config.toml
targets = ["order"]
num_classes = 67
embedding_dim = 64
norm_position = "sandwich"
inner_norm = false
moe = "expert_choice"
moe_every = 2
expert_mlp_ratio = 2
layers = 12
nesterov = false
adamw_lr_other_params = 0.0013
Rows from block 7 of a small image embedding model, named by matrix and row number. Rows with one number within an expert belong to one neuron, the router's apart. Each number is 128 + 32 x the weight over its row's rms, rounded and kept within 0 to 255. All counts start at 0. Numbers have three digits each.
Before each expert's rows are labels from the 100 images, of 14848, where the router gives the expert most weight on average: "strongest on" is what is common among them. Only what is clearly more common there than usual is listed. The data: photos of plants, animals and fungi (iNaturalist). In brackets: how many of the 100, against the usual share in percent.
# router: router (model.blocks.7.mlp.router.weight, 8x256, trained with AdamW), inputs 128-255
# up: expert up (model.blocks.7.mlp.up, 8x512x256), inputs 128-255
# down: expert down (model.blocks.7.mlp.down, 8x256x512, transposed), outputs 128-255

# expert 3
strongest on: phylum Arthropoda (90 vs 30.8); class Insecta (84 vs 29.2)
router.3:035119151151124073145102079130118134120122150151102162102074085141155128157143099121137132153122144184162099158153132149114151178161104115156153151172136088095122131100091094123163141096146131156096159141174142181172102164090105122131178025156123075127079118117159100083141155139062081142100175146180116147164147093158130097083145096060128081145137122189130075126115155058135146121109
up.12:097145112152154112123134120190145146149121127160170152168160163132103075049126140142129123150109117153169160153108151092105164108157128142078158133110091130109132163146184132116106089086088086117113107105128102041097131135104165084169117139131150156145122150141081110154116122157112105193131144043126140204129152143081060139102106139139136089090153115201114163082134120105135122152110
down.12:133105125135156098057124152115078100188141093081124084129114142068125184173155170138097148135144127130077129133139086150114124134098102159195080126094166166158119102106102114121123146131087178146069131132154141162117171147155096114120125123119122132175192085141140117157101165149123153068095110120105135143157109129091124108166145089121119166121189138120142138206153147155111050144163
up.13:191116149112100112150136157065176173147149147120152096135169155121139115104212148132115132156105172143121155150133056105132156083086146111102139123144226105085176106123066129131138101093066092119172157176129113166091132095116149072097068114192084119198109140134139131121166139163182059094154135117118094116086169130126161115102138144122114066142159103124134186047065130142164126089080
down.13:139102132136111093110115119134100165141135151115135177094190116108096148151085144115129106146129176103159147153110097127177171066144134127105088179131155146139137060138131108086152128052140100131104157138093151132109165228054131122133080180171139137099085143113121113223114171112053175159112127098186102134141124108131117156108108094144111150034133078100119125142149124137130137040180
up.14:121076182142120093167135132151067144180107159185180140111159146127190082137145082078149152132101102124091137093124123104110102116182135137185110090161117160177169181079158128178123144153159122132114117094123153124147119132127102158050160115153139128124110146135163070080174134186132139139189199180189061100135125109123103128186130131182145096115122144137065089135177150067149120139156
down.14:089155174143165153100077127122114098068120118166142099083184107150157148114116112178118098152146104142173133100110080123167169120080123137125163137113085115103164146045112115191131124121105084094124107123104135085214185131192120115106091121118115123089133119138121117119142105088139096141139088083150121161121159217188186153120143150125119126100136105140131186101156177157109126087131
up.15:092173136142113101125169146168151134122166100186140152136128122122111151203101146192134119129139103099129078149097112136109150111172119094128127106145152135112195089170085117145103092145089135144093105130142160102206192093146120127176197090146119149162141147165162146095063131106125101101136168156133084165125125131120086135110151172135163181137136175166087151119141123150080100147085
down.15:104094151148185161133172131141144131100134159097121131082111157186141071129146119069110096135179144104172093134208159134107137149132053157147155046156122086163190122118082166131111087125138148098078113098145092158102160170119133133180159072107108175120148143113133101147102127139234096148061101195107152099109110118091137129097125088159082145165122124111128130092131156131135149110096
up.16:157140122137130148141122151158092112064081191035133114127105128162118164117129173109143138157155114100127143133079170138121162162131154105138111132155115129124131119213150126149096127122153182047105130152121119106140126140161094115101130203163068194129118045146128097147112129135168138119072141147111162085098110093099075161037201149133116105093071132131201125095107128093134174125109
down.16:140126123133132088138105112127113125123121106212106160096066129106076176109109154165155158138106095179154185112161105202170112157168105078092132126126068134123132117167157087144147115176117079051109075103165124144093119116117158176115127112132181154173116163122167105105174149083111132115146153135214165108094141138112159158106128134080113129167065161110126105114112142114151146147151
up.17:105156145085135124148150187058156102119149174130139118125150048122091097212084122145075123149143153147153135163096087154152100134138121093099141127154174137081054144116114106143144115132096112046137068161114087128130154129115108073126126105125170013122146121139085139117185090109103153070130129095098132128133143140160205091143101129134137078085118151168140150132062115094089177092115
down.17:183106103113106108115167145072100079097112140164134051112199108117178101095118168089123141139159161136117176046111121140163160160094126088096131132203184120164194117137123117135138137092090092147060159165169186120123138158112076170157152108052135111148039114108093111045188113109132144158083129147113082104111109098131103141150117128135109136140105134139060150183108126092111156132115
up.18:111106127096099171179098141131073095159116131129133094120125076149174150130128148092104132136167122134132093148128154161088139144094097165127189079139074184175117092159155167140049084151073085089149168124117133159119126147110100143177147123134121110187117195108151149177107152176162152096161175157107128122057083117141080131169091120116071174125152151129146123184104143069073197131100
down.18:153147149102161100131103108138138139094086127091127114095089116099134130136135057137145179161177107179110101181172097095069135109137087148155168111146172102161096178130158151113150170074196084118112089079094158099081089170101099178198087121149162140125146127102131091129129171110178160106116108131119138128132098108118124126097121154090134123169146131153098086148123151155091114168147
up.19:146163080160114045139108184101184147135178072092113129113089112134109105171135110118181107148129178088135142165128094179173140107103108173166107134104139149140085148073158112072108118174091166141097128123102141140119117062107111145084134196096145136143160121128104154110124070187097139079124138050135143191141110071185100173163095187092169128105166130124143186054108120192178188177150
down.19:132117103189111107149125113131119141151115130198114145128120144062114066114092125135167092078185113123133117070041109132118129181162152134111153137181144095103170108137121150115146149155146107189125087142123141200143199135118140119203091132031159120102138178131108094090164103105159178158110113086177117150142143122160164137106072099218107168129102095148116135163143131082137112102067
up.20:143149118159088083098131102082110117174135109111117124072146116102093146117124168117207197079112149139092125193134137145167138124127134138154138095098194148094173134129119158173145115030152085122159134143126151174164122102160177184098126082125147249176108139134075126112123136111141105133153139136073146058076089108128131121114122120093142082120114170139173091163131101169147164082084
down.20:126092194095114142094115150167093066119105047097135076128166166106205151134148071108104078133121159109149135076154110121086106106090070102092028149095093181129124142081178104102126057103134159117113125137091113129099100105132157087119117109135113048115113129138179155103128130131141155162139124161159039104085105097114174147141158183120118084171181142171164172124162145139107132138126

# expert 2
strongest on: phylum Tracheophyta (61 vs 7.3); kingdom Plantae (61 vs 7.3); class Magnoliopsida (60 vs 5.5)
router.2:135137103167143119095083075141128157153165085143096091118154113108081121126196078142125141115186114170176109132104135116130089119116106151152163106126111082183127152089127175120080110123123142068173133120111155173058105151133144100115098156210103118090111134178146096139118174161117170129138148139102124096066111131142122162190195170174148184120119130074087139117117110156116099102110
up.12:107117125180160150132105171125116108142101148125134097114131122152093194127129149163109123110109078112131148121177132122132193146133156107105168151136124112149178156112122127175111095135173115147058155090131074139131121104093097148145145117067052121134125125174107150172128106124149086131105166134181092140123111187037132089153114170084180168089061086180105134094186133099175136159091
down.12:147183105112226094109103156142145156097155162115143159206133114167058062090112117094113127127095118130100072135069076064065102137143152155118131168119149175101189159157160119101227102096094159102170126123096094154120179074090168106126126096112155094176153141125130189064127137090114130094141120158082137127141138111097141136172146120086161136109105133099145168112118075190145141149099
up.13:161178193121127181100172168154130137072175113097122146132183147139128120094095161107129146117170114157129128139096145131139144141200094115117139086192126150105165158116170093116166146063118109091133095110098110165121100103167090139167163114102220092119130089187128090138086131132156108123161088083153163126076131148104155096153126138115145157141076115143103126147062119143113152150102
down.13:178060085160087172168155118125086121160086077115086126110178173074154107126159151123122074087151097090133137218191126063167168154101097133143153125113123155093168148113120087103116124092114065128123113162121149158143118176136136162102101163126113107171122187118146115146090070078194086092097130150114168080107165177115145121070097088092108137140096146163128126088119112103124145188116
up.14:123033117050156140113143107152086098083145123125144103114182136125144148101117106141147116117148060090125114150114154111143084098162149046100160156112166138093130107123123118077143135144083125151124145138136099138226094076166109133113141159186109126139138153151138120108091138137117144229192131187176107131128166136131143124123140102147110158177164154140190095101117167096131122083098
down.14:132161138132136134139102176134166095107115116101143151152146073152139132122154136121117148080102092118128150114150103144143174113130112129142122156000125135108103075132153094167181176106137166092113113155114133117145170153120067127113092103141096158076059133172085161142108100137091115110140170096115145202117133178103141063190140076120146089127097092128135115154115123108109135161104
up.15:149108149145109113161107117163152135133067153154137132104070107144130168091120096125147143098130111180111104090133120150122158149151143221183142151103134146130148088126188096161107206138117124104124159149132124095133151058135106148177092082114076136151164146052131103098096111138186142090120059153079135126132139126128114179138107106143142196163083117126120136158039071149151119131113
down.15:144210069128100084155102108133143085101115117095145141136158119105081163155092134105087049189156126154123131142127121148106133113080150138097094095109153139143156122178193171134145157131137173117086098126135128190203128098162102134209095100130144142102106076113110189104160110111051168138091150130110143109120116174122047135149095117118087124149148119139147147123145144082105138086139
up.16:036080121133108165153133118159077150183133127140134134128134132148145054132119115104061137090169127161153127109113172153129152166135145159145143133100124070144124137204131172151146127125134074169116157127164158124087152171084168138151144084119007161117127132114147126181140160156103083173139091126151103137132147107127136134139106142162132117113150093150050129141140122149130147116151
down.16:134093158115108136139147174076144205114161150084159150160170128132190150096077082144117146146170123107148128110131076090136113119123087095110096133132090115110140139105109119140103139117108075126092113125115107120143118069116107163136091146174086091118101115110040082146127176106136117078140203134117134123171140146150165165116098176112157125132051111113146116104146111181131147090157
up.17:101079139093191124125071072114153133113107086102110108079196115145135101167216135116112107200162119147136150130111130047181108123117197097176129166159134110160128115134094159165094116116163101089092155134079188145132136172167101134122078113105157152173131118169100132080144183126156144148134145168075167112109114148134155070129160090112127165086088177162161052147126174093156054149117
down.17:152100119073141091182108213123156164152076122126120110186112154152124121145148139123191127172103137138110131122098112133129147180174166135161111171068091111130096165122127135096115154167193126124144118135152073118110175118093072106199086118173111093111126143095117168101107154138124126132135099134104109135135123160134111107122133146062142152107169122102153152103153129109080142092114
up.18:096136156080114096138169155083178146066118126129087137139122155120149123104140133115135161088105120082112147095154110122154134133163161146090131167103068168071113195153090161126093104124124135135101112119105170133138127119151132139169156139164116150165114165146135201100157204141069165123079088140100186094163112133073108122163104130138168186075154113141137111046085165101082120124098
down.18:113121131120186094116145108169201106119117091095075089094148092139090236228112112164135127141094137138161118132127101121145152122133153138137083103202101102149152056132192127139097122115153059141152116166150208078105127074164110082116188140145075187185147114142208155161079130124065141128135082180120105134144112153080136149117147115106114144116123118114087076114091109181161132137084
up.19:096195146132087173128174137108132188112133105142152131171192105096142107103140151143129105122158104119116168098195126147136149063140089131139114169171136173114141127163086060119138109168142169145133059081041063110119110123116123131020141130131128152145095149113120112126169174127083156102116122131155143157141171089123129103157174099162176137167163176099170186133177144073094152173164
down.19:151122100105099161144207139121044190121114114155161104102121141151102156170050071080125095218116122152125116087115166184164093123104119133114112103134147133083100115150169135159091138112103113100090155150125089126148123152117123127130180172151105118156136136147117165182145107079154108090110117206113125125134151160028174110116059121147161122149164067137215165092105084122173092093120
up.20:080153148093179109124127150128117162117093174076156117154146167133048105118128094109101120093134161103153158158163117163073115164131085136068102190125113143238160127084125117153191110083136109151109114134085061125103154111098157090164120107102153126116074157095114141114145085115121127071158075123130150080195123113143140098118162113120142169106100166131121150122065185188068174180165
down.20:104061100128147115121080141104109130189147109106178118129155080135127137134163163048126119123166139135137124141061104083154115123099090113122123118154135105119107107145126095119122158103163124147122054135156165078168115077107135141093094119093106090138136107130211110129111095102080156068130116152166139161120184084124158152139126142088144119140130160101122107111128098113102067099094

# expert 6
strongest on: phylum Arthropoda (74 vs 30.8); class Insecta (72 vs 29.2); order Lepidoptera (48 vs 13.7)
router.6:148143132118152147080154125186162112045150139134145101139136150126100128141090128149119100079119099152155095070169131066135112096111105125105071097150126123136131145132111111108131122121120145144164152137115133195161152126134146130099100073120146095115152135073102110188110107119149099169118189144137139107124168106129154161208111105119103109176167132171096143220190094132128157108142
up.9:089133145118080126174114144141167155146137116151143162091196101146156186158141117117132133122122097051068117143128121145135120126161131057157073104147147149128155104186117132100129118078077165114135085094163117125108153137139173189091119090175124131137128086101158138131124177080109170129166118152126134120116215133104144083179081124108120212147144155139093177163150088137133136139112
down.9:113085066097104134070204150111095119200139147075148085073090150156124124127153105143141105166165115117191133192131179108115192117121185094118220139123141113064144128178252094120177031132107080104118116126144093196137172210156088148123121140118138152121109181113093146081110110120177132130167102172124119141105117155137111131163154106151145090107199112192158156097107136124125095108166
up.10:091106085122097142161173180144118126135149151131192072098124184109139054126115162151095106076111098111179114067152142060100130120110126086119137190148096107117089119137150108171096126163127143100133126149170105142153085105099127202182085099137154153093130137113149133141131080091142172121068122156124113149092071151162099142185158051134154103145091131191145116102159155111104158118112
down.10:139118149114167081125135103119166093101144134109113103127120161181140140116126126146157160127111104184078119130096123108147141078110165135111092119108152081091146113165214142169108127080043105159097181162127141109137146078166116118125120115064173122168134132106085083158146134067124125117107082111106142133160126092050163107070086083138119212169120102151080145138178102142145159123114
up.11:154112113137109141152105076062094165100089090087154188155089122140045113134098144179121097165132090077124133131079120103135097112190117168132146105199096135130110123088105097142169151042115113115130146167162123092127118148141148166068121105102144163130198162141124207110173166140118089141142114130111173102116138039143163179156113114162121129076164088140152087047153110103122135134102
down.11:114144101141126129081132172100159133068139127224110112160153147185160133144119103121081170103133135147156128145114176163121113128113103153113154123078138129092095093108068138156121190147155103134152132127089119184104118128127167124170173104146086081172098068092129150115050129199117096120142122112126096117111112146154051141144072095160128121091104147143145194122074134131120151161127
up.12:128136119139132100103153146141134105146135146063141011118133131134104156136127071101157127073121162144111204156168111146155173139151159146100141086195162134207145209131129112143148131132089126126101127107138128169100105170086164156158180123105134060155099142114166130171108148122078090124174113112129147146139151129121144111134107145210175163175117135113166139051092129151115057131131
down.12:143158148130201138179113150177122113117150134133170121079156140116176154119109144091119108150117121146120119074133117132138135104097121102132124071168117077101127096113134180126123116144112088135148187171098103152140151137139148164167166153159132119152161165088134125174090118154103225110161217107068118142135086109124117126057142083084099128088152104159060139102047220117150177116147
up.13:159184102144139161147106112081114143100179097111133146099091101106133092069146121138163093081088108178109130123149093108113146170105172199079154169093165116163105118127149134122103140164156138171056122133170150113125076100086154163127105107154131120140103121139106167113140141157106113129126048091111122055141086069108139146171143106162183088127102180144196129094159145100156178166119
down.13:151145106155153088081197102156157141150111151186082101115159116108045166155166107108127147088130134183067149096178165148074065135107178149121158126064183162116118148151102111151144144086133116155159174158126107185085098111134153134091147040117102128174127145128114117142117122163107124096107129138182097148141164142120059119108095155102162101099141104175038100166144151129102205136088
up.14:074139166137083137128140141136118143101128105152083142216095151095130133096099104163187113102157147138100111110095095118164084164124148062160146118091161112126112134207113121075098107095181113132204114134125178135135088141149147131140166138128128143131094140145116116112114150116171100102147124158154173166144111083143115208129170067179156185134148125123108144124143085158102110122158
down.14:179158053076206080084175146156127122210117121169144149111149157161114137130143117174086107157171173121104106132087143125104117160055168139123098120108113179167125139150093144097165187129169102052091194139133190113120151136138128107135120084119098124124120164130100126131104189111161160089152091138101129140099051135145124096114168172180166137179090109093136104143122086113140174154103
up.15:185150156090100137171101133111125120214080176151027119165196116116148129098157125097078112112132093191185047096144154137172046143131166089174094121128085082130122196168102128187121168161089194120180111134162079160090075168061148132116085078180145140132105136127151112160077182144142126088130157139197114114123145139132118114102142074116153121141056082163081096144098137143084149143133
down.15:107128125152153122105113115144129089178133195156089124162104112178161165065162071157129130103069093152127161113105129114118130079104167118113139147065196147166138154125083159096147125135192122170142199142126169117138127152147139089087143157146136171145108077141102091097116108095109147119115138089123123106090145091077195168088178058106110166154096134131177115151093129131168100084148
up.16:173127129028165135182131131191093138117166123109120113100156099105126113139097164165137138129140113078126102096128143086087157107099154132171149083158070142141110163146132155129176137140106104142095123147127116100136100152082100079080074121118107103139213136156124169126142091143122159099171103103139139168175118166170151174090154129126077108119126157090108163170176109082115137150087
down.16:125180164113159126165094118106115077160078089086120105143114138142186127142109159088096128039079130145199143099105120144118164125112105174127120078116195158108140148152128157110133113101091164154108109140123105145184139164145157194174126144157138131152065129136168165094129128139090149135091058144111244162099127033130164098141100120157122106099105087150135119140180103111093141113151
up.17:127133127169139078127127139132170115149146155116155100108144193113141134098123101154088116120074140113126105131143178182136143163154124130060179165118080157127139144152131135156127142064128074154083133131187057123137115159090145123175151152120156195134075145125122113105128162109130147110129079119163151202185095097123109124157190129132141199168100091127102151199090119089145106190120
down.17:149191128095114146120068053121122152176148162195152098098170094124176122115112149112128146091131108103174139157130153117157145095079116118097144160135170069135166100135118084068112187116117122104140142090126121095150149179123064088179159159140119113068155087112102143160112084176148157079122109158193158119126102084095143136138141168102173120078100091146135064142166124118092114123068

# expert 5
strongest on: class Aves (98 vs 55.1); phylum Chordata (98 vs 60.9); order Accipitriformes (45 vs 3.9); family: Accipitridae (40 vs 3.3)
router.5:141076138141119155147149128146080135125115147054165169137147129161174089081127148113103109139152114059110092129143147145162207159145103136148126174103138113107169137137084120113124142146123100141112083097179110060163135126156138147159154161084152142129147088160145136145093085125104122086132093144120131209143106142158123119104093155092117122109116124107152140135100114086112130125066
up.12:114095181123146063150104096114157169120158151154048092121116152201152130096140153145126125112206155096083166093147174107168121117085089095153146135132037146104132184127164110127105098152142138127125163134139136106132169150193168072123187117060145164042180079132091113151072111118141140127104104120158143148067160163164140089066167003123122126114103161121143160165112108131156158090075
down.12:103120149095110134177134133148134088106128136100128188116165110110107129143180124088186113177156140107133133155138107160090121143100108129168088117115191143117110119185136103075164081089166062146130101140111168107082096189107147128123149095124115151120179163124182115116135120130116155170103152118103138122114077148159216121115117131098086178123126117092184098094155166140039136185105
up.13:125118137156060135155093140124115160116143084158098086096170118144170175139137173154140063151097127125123155153149122115146116126116142196073156107163125081104223126101089137091145088101120086190133102179122150126082069125103121089174158130074091154078108145097132132148176078113143134124107125129149134140130169159129133167071146076057102119163134124159142121089058078160125146145105
down.13:081097141127135160111124154165156119155152155129114152137125131064121157145166124123080089128170090063100109132167142092095112154089107084091115139162100138148112114131120204128194090081135126140151124046122181145111113172106135158136122153146160123081121120099116098112130163150121101154132078135124182154125126141087096149147111114115145172120124082129118149177157144104153136090077
up.14:159148124134165115101121139116084181104147055123073043085156226122109080143085119133143153088136091046150112107160109081148191138097148150097131141152161108132137110127175112173137176095124112137126090131053164166134094074146111096118135182096113199171112112128127191193097077147148125195157109118119065109117109103151158167105106169151171111154062114165129165148085105130135104173075
down.14:103082174095133197142162181140154125124165111114104138158175143144140164077107115103070098148146112134078090173151099121110157095134151146188145155115161161112096114156148177160134068155109149102093179163171188122147141130167133099106161145148168133122132138089171069085168136174159111121157110164147114189071125115102083102090077090162161084067140137138147120112125179105143134090132
up.15:126170193145131058141128105116069156125137140163083080148097113123134115096122142149097090118133100130056092129100124161147129162145116135189091152127044117133167129106105133048063123121130184138107180170087141112114132147193126178151114125149105142132081166137153156069137087111104089170137051125159104155170103077158159104120093172154167124132106158072186131118137103142129109122094
down.15:130114093063113136148130139140077054112052127116147163136147177130101127133095120127209123162163130109073020138145104107130126125120182142149134133127153083206099154194149100088130132200142131119112068172144122170126105163128112108121170114138148186116129171159141093128152098111211095111120137168155126103059122117169145080114141107167134149127045142178109086162129131184109164141075
up.16:111151134142159179106095138133184131091135153124144150086150166197085146141141185149117102134147122165112164160111092133114126099139108107142148159090185170204164147131112101111135155139064127057145098174129081169054167157131130154107114190075153152080102131114095140122126042114139138140145182078094115093146138124112211146053133164139132095118128144145150167143160146135089163123131
down.16:170174125147106162143141149184079083090081095119151105058151078119065182089126179095164115072079136097163125097136085124142070128136175154131035188176052104098117095136128145121096141127068139122083122150140125109146134127119095135185117197184098118136080105156089105134095167133137151074139185110103139127139113175117114162126147124148144111130092120101079117132094152180133146120123
up.17:079156121119139129172150153123083104102144163103069164138151116118166092111111196091130085133069150112178124104114114107148111170176136146085156104110094119177068135139118163177133087168112106147146117125150151111101145192165152148159156171138142168076159147155173144124132072131136125127124167122114110156194096145108141113118141119126139116076141140083166169154043104136119127089095
down.17:082164111104103084111151133136088111135096190130173089100112121105094134158153095168133234123072129157117149133112122133108176169100087087174138071128111116135067084119131242136060148105119156106131182175118117091082102126067102179073137105129145121152162116112136064103099173133172064105077166128120113143118135140087158164162147100113145201177120105135167128173106073090130099128102
up.18:143129125195086189109183131080169151087178114092152073101130115175086106137153169153128112104154146140080142133157157108170125171108124178079114149138106124132125094068104101120160115096156133160151093166120115120133077067126094163150101134173073158106121104104125078099134121076133112117088145132127092191141106097092086123123155153106125145086094198097137140144175163064145097071164
down.18:073135133121105168145135177090156054139158124163092141141123118106081161104108060137116137119098122164066088172170125150067216144175096130089146142129153111094104156148127157166123125153155161118132176132131088153111093069134203091181126130154153135104142179135139143150077150160154082145127116105107093121173145092175102198104114122062085107069179099096130076115068146120114063114130
up.19:096174117109171135105166132132118073170153094153153152104149184112077153166138129159116119128145133056176120113118175150160115162130125107144091159144169098150198120132103121152153095076129124106108124100169126113118051103125090138101095128107090168051115166155040111146184088123137127147123192149132126127129198133151146176094182104106138135154192145099158054106055095149144143093132
down.19:124087178164104090168162221168107153169135147093152146159159136116140059116159119132135134078184126120138180152118147163126112113140142128141049086077145123163107137070178137131080141137191083118175122162098112137157142136043084133167134156174120117144078136102092063186064141136130111140126138135103105115124102094126124165148033130108140209116177114123158141169106132151182141153139
up.20:113117156115143122138142115151117155082139106101126154157120157130167189149123165096141093075149142157119166096147132087155114138182126151135119132130152107151089119107126169140096099202186044122132168121098118195125157176118114070114177127127098144157164140058196126094153143129149179088148119118127151157121096135118122098105073108147117134169091139116136159125147177110152106076036
down.20:087204118110050180156145132155113137093152113182180153145142143129107119140114076072096206069099137173152103041142124180134107118091054103221123135128129161136191109131093115144107124092166139131133137119131158136153096105022135139160180135133146150121158144202108129132143151144087152157140149157150092125110145152152150133117097120150130127185092093113055123146103105136104128063140

# expert 0
strongest on: class Aves (94 vs 55.1); phylum Chordata (94 vs 60.9); order Passeriformes (82 vs 25)
router.0:155091135131147162159120171119089112112073125129133125124141158160087115104095143198115147107141111052107174126111133154088113214088138069147088096082147166186115076132127102152158105159142110156095094130123098037164159129142182168083157152122152173150125138188122148106121124099150099102166148130088096094123109110112134091149089159119200127107078170158092151063154113210090126123143
up.9:082136136162127124062137145182084163109059141114141067100115151103121130119104167150082144066176167170150144156097139104169133133089132129132075135178122123156145184147105080152126113162133153112143141102085108146114114081123079115142116077089096126158168128143100099140116137135085151115094123128124152155172097216108097142162117078153160134153134072162125048155146138100127142127153
down.9:148119101109173138165147157115134122102142107135181089141128167140124129159201072150082084122096080110059127058136116154159085175157087093144175095113157116160134119068158115138113148172107091105138132188131102100106124109114113073157138097118109134060115106171135093114038147128161111119068119161184172084165127083098129117103150114116108169093126083168176107102149115132114143085163
up.10:150147124058160121085092120145191175083118154184097116100160136160087137078123192150168113098023152091111174117128112157094162154139136111133119137148145168172194186149069126207108112132154167153127134176157127125125101081130104123134067099159143088160110105088077158134157124150142079157164141096103124158114147185099150100156134113149044133144138130133173123166135110118102096143128
down.10:137131178124121111135132145131088149103099146087069118145130186134157213155086148141122130105086113175100159165148135075150120157156135117155148091093166145133126130089134088121104085152132050104105087122158108130134097124139136202061085135148094115155151181117137102095185093108175129107051157110119124161144093136104139141112118166130128089115155129141139188122131108169090145105135
up.11:075122120103200112147147147126141084108151140133122143097109122083194116143036138112152120139154140162101188120163112189086110143178086151179161123147131146101100141109165109100123107146127127050188076085113124130136184140131161132137126154157145123146125133080038111153062114139063156175112186121109155138169110057098129133130167154196137089167091151087086155088125134099125179119106
down.11:128090128097085161136120128102132133135115157155110183156144114182152141128091146134066120127171119138139128131103155158190166111101164171199127142192108160100060122098168118098100131093099099104139114162163155108079101152131144115086163099161060155017172134100122095137161170130120130121129167097175158062086149156144162130147209096112076077167107128174115173091119065117132096130143
up.12:111105152163135117103097133107087136097138091060090099146160167122132145136140128156152084143127132169183118077114122085103115176145098131076113137119129127100118130126079155159104097126146188136138140132123111160237090142093179102131090156149102097066130119159197178129058130090139083088112157110069099161179142123106079162157142100098123165165162152107143147153116117170160167132143
down.12:143137157168102115102152110114106112134101072150163135140109123107176156111171125164104112080121127153180165165148156094094177108148166190110113179145152111098139087092120135151155104147084153102112140064144100166085103151130112194131125075092125119111162089160176121124102155128067118120068150111144095129094186168167173140084105165135046121116153152145121104127189054121122138126110
up.13:145076136109102104146154149107049139100081162128176102186098128073151133142157120147158157118151106148141059124095173164115121116113088179074197067149112180122131150066092104144171127089161155169126118163104120126148138049051098124137087156163154086163091120103158155100147120098113116175149086144139132158091147168140144092093129171136144080123089139140130185182094138147128144069125
down.13:073134197117115104086126111211161124181158153121099130084102119113146187158153127139131060080148181115094149166124129165113121061136168107172128073123137119103111093091105069165171132147132131099166147114119082162102165152124181088160156118110126095128164132090067104117118112170134132149042173106161105123157155111191196100143128083094096175139112111061143131109159147128106078144138
up.14:140112112122166161096118081182178140093124095165145103154145146156092129167085078090106145148078107180044190123140184129169136198088145120095157162102166184138124146154126122108160186109088104125160099137141158186063066106168128115089117078114173136104110160113137135082125066130127187159080073154187141179182108119131099211094104126067070162090112147125167099091112113130134044128122
down.14:161101072102133132112058133106138117158154188134101122110131115125112057075069110118131151150083088157072128095149178138131145164123124154116147163130185157125185182094162188135129146182099100110100087160150125113135185176125068154139115120079163127096105154146152101103215088146189128177088149103112100117126144087091120088094150097117077114137088150154144144162054145139114143127138
up.15:109052138108159179113136135126149085099106136094121163137130103154054116087135107088129169135152167116121155137098117173162082157126123169102115160120161161140136147138123122121063110126116133067132121168100191140107062144177117132116086122128170146089097112097100106157098152155113079102122118054163161105153151157149097173155067114125140134137069128104154142076133113082093169084143
down.15:125185116130029070116088161123168182145139135133212130077160095130133083110162149152088074105133132155090079144129118086144219122146219128154108105127132147119155131143105158127134127122131158128115142130160104134079079135113216069116162113118149131133111163083141127137130121113164096117108201155078114094152081134077106057149112134107107138145092120131134131146164164114151147142097
up.16:152097150151142087142146083149170171158125173178135151107102116161108113167132129123110077135145118153192168160150097132112130112127155107111185140154123115141102097136111146125086164149126177059144131112154142160120154117118157163124155105173110131162176139098133161202135071147118133086168113161146114090161182112088102085098098092191166107191171112123089160141130145146115173136166
down.16:161184095077101154124094136145082168082173103153132125159120096118184167081169106082106101197057140117098119162080111069135105164119197091111089109140049154135114146152118177154133198112123132130173104123101135084121125145127081169129151146103150155093091153166148160041102138172153076137128125118101130088138149169133130199129168165157099173134148151131117136135127176110199162116142
up.17:096070121148058151095196102183131127102165134104094114117106093130171115171123163149154136092128152135126136117157099079119143190129110139194094125168121087117167163106170116147118113162078127101105117150133132093166162182177095103106155122222117133086114106173115099137145157163123188107093143094130118159095126097153118132146129109149137105140062105071150163167096125125155172073097
down.17:108155164114080089123103097094145107107122138190151119149137108101163091082140129070063207141191163192151111124101131178077081115126131146144141163063114123144095100114149133139187087129136186055144150125166152143092115166170082183082110153155111171104094196156103199097156123106131091169143157129131084035129110184163116141144096108134084122121114155116083159172101183129101127186130